config.toml
model = "audio embedding model"
wave_strides = [5, 2, 2, 2, 2, 2]
lr = 0.0018
beta1 = 0.9
epochs = 6.6
Rows from block 8, named by matrix and row number. Rows with one number belong to one neuron. Each number is 50 + 10 x the weight over its row's rms, rounded and kept within 0 to 99. All counts start at 0. After the name is the row's rms in percent of the matrix's.
# u: gMLP up (value half) (model.blocks.8.mixer.u.weight, 576x384), inputs 308-383
# v: gMLP up (gate half) (model.blocks.8.mixer.v.weight, 576x384), inputs 308-383
# out: gMLP down (model.blocks.8.mixer.out.weight, 384x576, transposed), outputs 308-383
u.5 099:40 32 60 56 47 37 49 73 63 47 57 49 46 47 40 66 62 58 40 40 72 57 36 49 44 34 39 54 40 53 62 65 47 58 49 55 54 44 54 66 67 48 54 42 43 37 47 48 45 43 49 63 37 64 54 81 41 44 48 68 50 79 44 53 54 42 46 49 51 49 51 53 54 55 57 54
v.5 101:44 53 47 58 40 51 54 47 55 45 51 29 42 53 55 55 58 52 54 52 48 36 42 18 34 56 42 58 55 56 46 48 51 51 58 41 47 50 62 48 41 54 61 42 44 35 46 39 60 48 40 48 43 52 39 49 57 62 55 59 68 45 51 31 43 34 53 51 40 50 56 58 44 55 56 31
out.5 102:52 57 47 57 52 48 66 56 54 60 66 57 55 61 48 33 46 69 48 40 52 61 55 74 32 49 50 61 43 38 38 40 45 59 56 48 54 55 55 52 55 63 38 58 43 44 48 49 66 56 46 32 55 39 48 57 55 57 51 50 26 31 48 48 49 61 32 54 40 57 61 50 47 43 50 44
u.6 102:53 51 52 43 58 52 46 57 48 47 44 55 48 39 55 34 54 49 54 56 59 44 46 38 43 46 47 47 36 48 61 60 63 54 38 45 47 47 57 49 40 56 68 31 63 52 38 58 64 56 48 56 41 63 51 49 55 53 30 51 48 77 60 51 52 60 47 56 49 51 51 46 37 40 39 40
v.6 111:44 41 39 41 39 66 35 56 54 76 44 51 47 52 42 52 38 56 38 43 35 64 55 37 38 77 37 42 56 31 55 62 54 59 51 62 32 43 72 30 36 51 41 67 56 40 61 37 40 51 51 51 60 42 58 48 52 53 40 36 29 50 64 62 53 47 55 53 45 44 28 53 39 59 41 54
out.6 116:57 44 56 54 51 49 66 49 45 55 53 37 55 44 55 56 57 51 59 55 63 61 44 51 42 64 53 48 64 59 46 58 62 34 61 48 64 49 38 35 66 42 53 46 54 33 49 65 56 47 47 60 50 53 42 52 43 59 54 60 66 54 43 25 48 52 45 36 44 40 51 34 65 44 36 67
u.7 093:38 52 44 57 47 45 64 70 56 49 47 42 45 37 43 57 62 64 48 37 33 48 41 41 65 52 48 57 50 56 43 41 47 48 50 54 41 50 49 50 33 33 51 48 54 33 59 48 45 40 48 50 53 56 46 48 39 75 45 44 51 45 38 58 53 64 25 52 40 53 52 36 51 51 53 46
v.7 106:56 48 47 39 41 38 69 48 40 33 68 57 55 54 53 53 25 44 37 54 51 48 75 52 48 66 53 70 39 55 49 65 67 54 27 56 49 59 68 51 47 60 49 65 43 49 54 62 58 48 27 55 67 35 42 55 53 38 45 53 50 56 49 49 57 58 50 50 53 70 57 46 52 48 37 53
out.7 096:46 46 48 44 38 54 34 46 55 53 48 62 75 54 47 28 47 44 54 54 61 39 64 46 49 48 32 40 41 45 35 39 45 41 58 25 40 41 57 72 52 56 46 60 68 27 37 48 57 41 38 47 42 56 35 46 75 49 59 64 61 60 68 41 42 52 71 50 47 48 49 61 59 43 40 57
u.8 096:62 53 58 56 52 53 40 51 42 54 41 42 58 66 34 24 53 66 43 56 48 63 35 57 44 54 52 68 46 49 37 60 60 49 44 53 66 35 45 54 37 47 40 57 34 32 51 48 43 40 53 55 59 55 48 37 55 58 58 59 45 53 52 47 53 36 27 50 55 52 42 47 59 42 66 46
v.8 094:42 32 59 32 46 43 39 51 44 62 55 64 43 57 56 48 58 57 42 66 50 54 62 45 45 38 53 56 43 59 48 50 46 50 51 44 56 50 50 45 58 41 61 56 49 53 46 32 69 52 54 53 42 52 61 42 49 38 47 42 44 60 36 32 61 60 45 56 42 54 55 45 35 43 62 20
out.8 094:38 38 44 48 38 28 44 76 24 50 44 45 70 40 54 48 38 29 44 58 43 45 22 36 52 55 60 58 42 47 51 43 57 71 46 57 64 66 53 59 53 37 52 49 62 59 38 37 44 44 56 52 65 25 44 43 38 60 39 60 47 47 58 60 51 54 36 58 36 42 83 54 39 55 40 56
u.9 096:69 42 49 36 62 50 45 47 53 33 50 40 46 45 36 47 52 64 46 55 61 47 59 51 41 43 49 77 61 57 45 49 43 40 34 45 43 65 61 33 61 66 52 58 44 54 47 47 48 50 60 42 54 52 67 32 45 62 45 71 55 50 57 37 67 45 60 47 34 57 65 56 48 46 45 46
v.9 093:56 58 40 50 40 35 30 40 68 52 47 35 47 43 56 28 36 49 46 41 54 62 65 42 45 41 47 43 37 62 46 30 43 47 42 49 40 49 54 52 37 32 50 46 57 44 63 47 40 45 44 62 52 53 34 47 57 53 34 35 61 61 52 39 32 37 67 64 45 52 53 55 58 57 54 37
out.9 110:52 42 45 57 28 49 54 59 51 47 49 60 51 44 57 32 46 34 46 35 55 61 47 67 37 59 59 63 26 81 61 62 58 47 52 60 40 60 44 60 63 70 68 36 54 57 49 56 47 50 44 47 35 61 40 48 51 54 50 48 64 70 53 43 68 40 51 57 70 51 38 45 62 42 57 55
u.10 102:27 53 62 61 58 50 38 66 50 63 54 54 39 47 57 55 46 46 34 42 51 37 50 60 33 47 59 47 43 46 49 67 65 58 52 41 55 42 59 55 42 39 60 44 37 60 47 41 47 50 47 54 55 38 32 56 35 38 40 57 62 45 42 26 31 48 48 34 48 24 63 45 50 59 67 57
v.10 094:35 56 40 33 40 42 61 53 46 42 65 32 47 44 74 53 49 46 54 56 56 50 44 48 49 67 74 47 71 57 42 51 39 40 62 61 53 45 50 56 50 64 41 59 40 55 38 50 60 47 49 43 63 48 65 30 52 49 34 50 41 68 56 51 57 43 65 48 56 34 50 62 53 51 39 53
out.10 099:48 35 53 32 51 50 50 35 60 47 52 52 43 51 62 44 37 42 61 53 62 51 50 42 59 48 52 43 43 52 36 51 32 54 38 42 37 63 47 39 54 62 60 42 57 54 48 41 40 54 64 37 47 44 39 54 41 53 47 54 38 66 53 53 54 64 77 46 61 49 53 46 38 58 44 65