python train.py --arch="gmlp" --wave_strides=[5, 2, 2, 2, 2, 2] --subsampling=2 --layers=14 --beta1=0.9 --max_precond_dim=1536 --batch_size=64 --final_lr_fraction=0.05
Rows from block 2 of a small audio embedding model, named by matrix and row number. Rows with one number belong to one neuron. Each number is 500 + 40 x the weight over its row's rms, rounded and kept within 0 to 999. All counts start at 0. Numbers have three digits each.
After each neuron's rows are labels from the 100 clips, of 14976, where the neuron reaches its largest size: "peak on" is the class under the peak. Only what is clearly more common there than usual is listed. The data: synthesized solo parts of chorales (CocoChorales). In brackets: how many of the 100.
# u: gMLP up (value half) (model.blocks.2.mixer.u.weight, 576x384), inputs 0-127
# v: gMLP up (gate half) (model.blocks.2.mixer.v.weight, 576x384), inputs 0-127
# out: gMLP down (model.blocks.2.mixer.out.weight, 384x576, transposed), outputs 0-127

u.572:515552487479527542480442528515441445608458455424533513494481571493431540432491448533575517428454473471504427481444496470423456556545428481518455501535484465497465524479470495507493527560445484523426498464501527487495479502504489419498531455510500529512490523477473511541512554555534554524449562566456520539430486558474502589602518481483539535479556492436526553493462489421483457509483
v.572:509587456496513458482469448474509503519520510475482601510511446521486485419551539569546562520496520582511505509498467463523561502524548516436479464533467577524474502438614504526528564455508472483434477501465504502519485500532423455527421586451464532474518561564547460496553459534552466471512546470453491559461586484482458451592544546517508541447446449511561586474478433498468484491543
out.572:591502433526486580489487475501476476525451513486473554509504471385446447489475465549407517536475485557528505456540517533522475491483506513536536491448505510540482547525447502489502467534516491443531513524491453529548503533601518569467430506485495480454456541519440514502478431513467476510462499479486517490517518484563500525468495512489370495436504400561540486526502408577521473572428
peak on: D4 (33)

u.228:517537500482496490511492486485597475544442486443522541435514460467524456563474556458488463458470518534529397451505457524579508547422400554522522478464564483486491509472558475521513449572458410486491518486482436493495504474463524563497466510521467547485510519456482490468564554502517571529571516533492556577458497436505472478490514508592448517520541495462482485458478445479530496492444
v.228:487574512490460457448456534526507501508393422518576526369550479491510412539512433524529458475494551532482518488537512503526490454410506531491471494478486539516631514485514500607495524506581478480530531442514505496448503551457452534497438470510525516529570521407484479399570521497567496543519546556443509488428489463521508450503572443528525544477569530552500482499466438502468488455513
out.228:488471545487524511494489509541464495551491551535453526529500495449503426498437459471466515515461505532435535510521465550480467516427514446545451460502451489525477526451527581566413531486553529579553515453454582488513470485515432489474505509423470444502503522541586541489479476511500464551533495498496606468541520536494524505477555548559522521500477503488494489562522472490584454494459
peak on: A#4 (35); B4 (27)

u.214:465534527540459486543551523520494496547472404485437454478558487442489493476516450488544471487539466529488532491454559513475501467471533512505539483519506502511421469474442495518511489524493546535464454501464530538513451483505472464456530506493457554526532566511539554460532527552501517543477503523480399523500541438491541494512531514407499471466535455390492473569508490551504524429499
v.214:565481525525426515489506567422546418547436527468479497605531527439560423522409544456473483506478425494495514529501498533498464567534451511540571523508543534559485513477488528483576486468514554528513489474531504489492515498550502530512469504477479559467558506522477462457521481455490526477488484496524471513508450507488507586469492606523489457497506609388550474504557590480547495497521
out.214:536493512477423509461449447487508478517517479546498529418503421544477528479530551517497447533488489431526447474464416439535571477520515514491466581467457470473526503526458572463541490471504516478503572495487468508457503429456526518435510501561493581520472469538468534567464475492529431459483508469561473520432512545504443492436494469461531514472557571525450464554484521502554516483518
peak on: A#4 (26)

u.66:409451576581512578486578543427474521430494541491485462531466503510448600537522546561538549519416488508472553458530448567470472527581530515488508369501520435512488435537469550473429478540483488425549512481436466487465521537491501504423484499520454522431480417514457449538431529539501447558536535502525559506561541506457466457457522471502453540442557521518469475461488456458507500530558
v.66:447431434462518507483515467510527605491451393494494492506554507550504483562426534478482522546519601472554424508467562445474506512457504453510455470513479498533525496485497453545542526491495511532483419471491482502483475512510504475547477485532564572536523520491542471503515554498464486463544524407432455485504507556470534465485450556495459620561476510535499501415450551564477475479486
out.66:524501496438506507554490493481446569499508493418501533528505478478471478497482526494567514518509490465462460502467510457508477502510585527494539559459528487503543459453516535452525560450530442460444476580484502432570462604512496423540540479516495471477475526460483513566451543512577487467497480590422518458512514545438500524579557472500527550524497522489508445532525525453430534595548
peak on: F4 (46)

u.156:528517485440492497444531455559506469469493467489471515571517520488465551551569453522556493470502517528499596506558450508560435499467514523584448495551461530527520505416442564488404520520480460551529500537492551474470615418506434516480509489499552465482519454489490480517546516560455460541507503533502449524474445573484443503490516407539442452557507442413493479519503510509425487531513
v.156:566497560473486504485367510496490505499443564449512509471480472447466573464478598530522459449515441468464494477470525509515492534468476529501513540549511501465510498495480440489443550478548464555484505400524530489487522480453545508511541532456413503459493512581522505518457521534516519589606517507484510504505491492487463519457490445515478476457418468494463572558546508481556430528434
out.156:569512466532546481468437569510499496504450526509452510498491426497492498451450524481454461518546459508539519522460567493555512517407485494477425486483510484428480550498493524483493533473561511470496562506420531532520470504495579476526523544526491520502531491487470519519455490470542527553545470457535554535494478548555538505531475489443506535514454499469470510519471522514479479507471
peak on: F4 (29)

u.119:424502497457428524484477552580486495524474514461470525509467540558512490479517480492531569451482516437472459536505588484540483452446560487493496605504478537425468413546499474558514505539514506544478505426475563494509449441543609528581490511524504544548504542520474551517515467534458502476489547548462471530485432554487451472494479487428513468449461470486553528507504412470484495537464
v.119:549408597562465481516542547516470548490532533504500545464499556549476519562557484486480505504489436554460525480566511449412490493545608488555458451477480520479453589479531509538519514497558467514400526499471517529479453488426531465434456460482559506474486555468458530502429543533521506455528484445514572492426493548468392503493480548566542474454504539477496433458523493549513440469502
out.119:484463480458528561530455501494456572493502526557443527509556437494494564514534458501537490533501535495532457517534407547488500531507499479496528459479519459524559518553544471534478537523403518514483468541498574515534519492506454450425504497469502510499449538485520555452502551524533567539467547527467431524524532525432478435466568516498489483529542509589520454508462535470475490533428
peak on: F4 (39)

u.375:548528501451476499476485587484514558505506434539536486439418474507497467501561513444514502508528493451550478509541475505483489474468447534472420462544459476462503529536500518430578458485569463497491492530452455517477503492552518498528525521549580534511509477554546484516504449501504434543520530491464593473508524518486540578492413512502546501515496522504507531456502546545498549462562
v.375:465476476575532532621503510502467511400466503464461528547412512536471544515520435533507427435501533473550552575476516561449517502484497479461506508533511553502450514494520490508489513501545430454408519510481490478495488436505407508497522494459442427422509456438514459487488507476522502460495493464498511515501538593470457483543481532461443431524571474486442495512565479533483458521486
out.375:502533498496547465510526528475499383464548510465391544507550507493555545462547551545480547475502481509521504556477429565505489479485541519481485578499468515475475554531532470434499439480501525489518541486550565574516441492561501593545526482522507534471513524401511511481475528464507482567450426588516476486491436534505537497547536478388533487560521488519456533470492528525503503535467
peak on: D4 (39)

u.51:494513443475552505472401500464515515414538509517502497505501494463468576488472489488432413476584484548479474505506509571489476443444468505487570476499494422488475500525469416487552488534482464504495517517545460502551599446499515494491505499574465496492494471545516583474559549496540466523541442554489513504553493492516527525452505534427525491504521482466470552529448471449483519515433
v.51:399475436487501491514533539487552496517419473484531509503473509512460418518551552466462507478528472470446505512515449444521515478485481526505558633503509548508511475498486502480510511500441512500514492564500491463478491554481450514515581493509474453470471464539475481442538516536438514581464551490541476465500449463427574550536514514500482497492521513541502487462461441492564421466441
out.51:518464524463523527530430494526501495529496509530507479524529419536473502459520483503532517475494435516407479472491468476498551491527563480531434494455481512494464612500523505462519534502479527545527501432526496520479437543561515591481470430457528441446549535501479561468527453500510519499468492482501456510535483557511544529511471495501467436541466466487492480545567491524524587504478
peak on: A#4 (30)

u.546:431502480445594477557477530493474509565473483491490505514485549516532533503468450564499545428441505502567536523473443410582467461526519470528476477430479527493490481538528511444528514434475479444541576498459556508536510555497473465512445443531469495513547493563481482546469463427559479524503526533428463596414545500508449428454490496504501460442418533488568467545458560506485580466499
v.546:458514492592499524570446544493468456454456458490532500521546522478464394463487573511538455541487527506456531524537443554535517465457529489533491548500515581550510517465546529549502500432496463481490547498493536533557475501510451548472479501518446453517498477565471534503554502551502537539536511530480484445546549542519505563533507457508513536516496439506438517485483505507545462508437
out.546:550498443438501488579464538497505502502492465473446500505517510542489486459517502506555443429522487575515491496522487479452471531505522577547444573543536521539471516521525486473538436517549542530510503458463469581410493475546498453567527450411436558489450529440450525393574517488471519569547437531554508513480473408452523524476519456476419544481451500493457466556506486451537483563505
peak on: D4 (44)

u.64:504503439523505454498462550517526496538460522487519476550451483487516468461501517505514483487512468528503528505497443558562485547520442481543429606547587462559476477531506531498495546423435484509448434538544560455436550525510535516556451616538482520490504483569375529478474512531520504557534463556500528437536507503473478517533559475521523435496499476511533474540467498528474502511390
v.64:510447566530538538536496474499482576504478466428536488566487459515525530529481532605509536500523520508464466483475560521511554475470442530462475425577473557460551522422500521534578532498474537497514488472502485467568516493387396540497513483529477485471461523608465512475502510545510559581452499447528539486551511500425510427523537534562495513545525474585573537470544412543520602516471
out.64:461543429452497433514496493476467502552481517437479559500543468501516461456457467507569527456455474547496504517476499430436451459455542512513479487499521510468474504504540543466551490510549491468545452435475446434462424559483497536526512407495511498546485547509497503480439502447483475498579547475501550449438511490546534504503525458469490504499406563442444519573444500441581483493412
peak on: F4 (34)

u.483:532428496498468469578520514509471524556434494524474441457510493507503482481517423520532497568486505498579485469468524523534470498490536524525469530540483464533464528524474435547449444464472458507518589578498500542491530523494526512573515480517438526550473432466522589559524436480481448532482477556526512466543531473485483511535500430553479540465470496488489503521528433554535492513512
v.483:455493512439472513530411550534538541521561480395493501459453454523551504502470528527539393493529526551499524498511473522515449507510522511484469576551498427536516521480500526585540471525497506460526590565476497481492487463558540499498487497458401510440484433543560425496467488506489505488501571467499518461563456427481523523459470483560473532500555469535487533604507452432489485487535
out.483:462540509506548507492457531488484476499489494406535506448520506479502530496511537453494402582575496454451421485471485511464498516459429488551415461581502506462549471458459448494526530497532482462432522520478512530483465497519458519474404581426557532472490476491532485436425576477498572443499468526470499550486463515524470519520530492585513526558497487472533483543454451496513493507455
peak on: A#4 (32)

u.236:523535475484476522454541495534497509503471536518499495506547485517498482479429510532515532476414479490534520530484463502435515491479506486481467493502554510500489459575502563537446487562460540556500466545532558425442466533551499485491544477553498533492546560534529516452466552512529477509525457516498432457522502476548552471466531485508500456475580491463517516447440530403481595550482
v.236:481489479539486616487455501484539499503588547505465457527468554482572532527468494501540479502444474446494477516525388481547532527458511471566522498495514467470500519503482483496523468530506514527442508551523474532495447501496522505456524444499452482458502541462525564435541461482468402510481483493507502536527466505543443496535423400468449408413581393563450510531469518490431502510534
out.236:465426478415549520466465518532476448502498516458460483539465561529514518535523532461468483582537502489460508529496502485545487511514518466441497517455483538460530507492562518501557476435457565512503446513437513573508478540485582598465424533440524439496502452405518518484515441507488499470479442475537533482513510576495499614505484517542510492493535572462541428579448470482477427490482
peak on: A#4 (33)

u.187:487584458485490469501472449510428438481554456438493495505427506488488561516469504497516444529512408573496523474496527487478450482528479529467566510483491461504400509547579525516518470488574527499507560448517520528494533496489507551480545458478470542400514500429499519420559563539542458469519515488477587534466480504512453503479483493519442466481483477456535498547499453483502540514512
v.187:491457515497468520506574545465537485514539472431512539532433472555576511526542501478521515497473491430518437512579547505549530465578552444497573490415512515538502502581485507491560432476519493512449471529506454393487460485502505499582526539463433565477430440501494502524531508549517500432547394488461532511507487515510501441444563535457433468476458491422544502487522525452521470555467
out.187:502496543477527479468447475458498510526541498575459540545473570500506504523423545551448537575544510446524480400531542530490466443512482565521486445466496570444501460447476578531470452533450488470485542492516474529465407480468492519439463493491552498413483487498531445444446554553451603487579502535465446489464459421514508446526519565442499460527482565480533509497495576463516418439526
peak on: F4 (28)

u.139:543543582498492500495538542449493484507465630452486502459562537551506514550582522478518534477442512571520423450511545451428447539479518528565550551504438466519518469500487407559487476518505496477504504505477500524541513479524546508514604509517517462527535481483522524507453526496475538478446516484502502583513432498545506492531509421470548503545489452482486513443499500562526505521484
v.139:455523452515557476464501543490470582507467506491478515483492405475554478482580556509524498517496533434507472395580456573529485495527477468474530496472523460522546519425516474560470458464499559515438513508487462530432532518532516526600483428502477513585528542500507449523470516466581447513452483472460537496484468478515583490469525484518466498433519541509497507503469501524423551526541
out.139:483452471531472566480557492527427511538501551503542528525525514538465506494416532488483468480486473465488654440479483479535493556495444508497498498425464445472561482511486473523557517514456460429534593467478495498484520525516536505472471507481497477465462436574481518471490502520498555446505431539480565484580555512443466480519401477487559538503480460515443522535518515424505547532496
peak on: A#4 (26)

u.239:538505530565506507527497476508492469550549489513541478457519525492504495498512470519481536539508492534509496454455470503499369518405490521523550487511550485511508521451589388502458472486513453492546452503443513499530535440513531537450563505547526545452441425538474565545557488484507448529483524510559455409486506541449481517502465483592543453451544438572522572467528584502486493489464
v.239:544392511507527463534523494519511515467513529547560546508561539514495515476511469482589536489451461438462478538506576441508523456468463534466486538477501507515477502476509560517479452433509428436468455474557531532567500481488450516546402523553506417517537556489521496524514492478467494514532529503597503517515516461468507489513498477508530388476550543539526467525435484512434526502504
out.239:513598537522442547447495620442536525497544531475533526472508400516491498442452466471401539464483453474549535484489373520480535551474522471469504537485411468531494493486488511482435424529526516495540545490444449518479541519542476504546455538570551536500514439488426500425523482487499525481490524500423503545537465520494511492554471464458380547492508468435479551537512475490492536462518
peak on: D4 (27)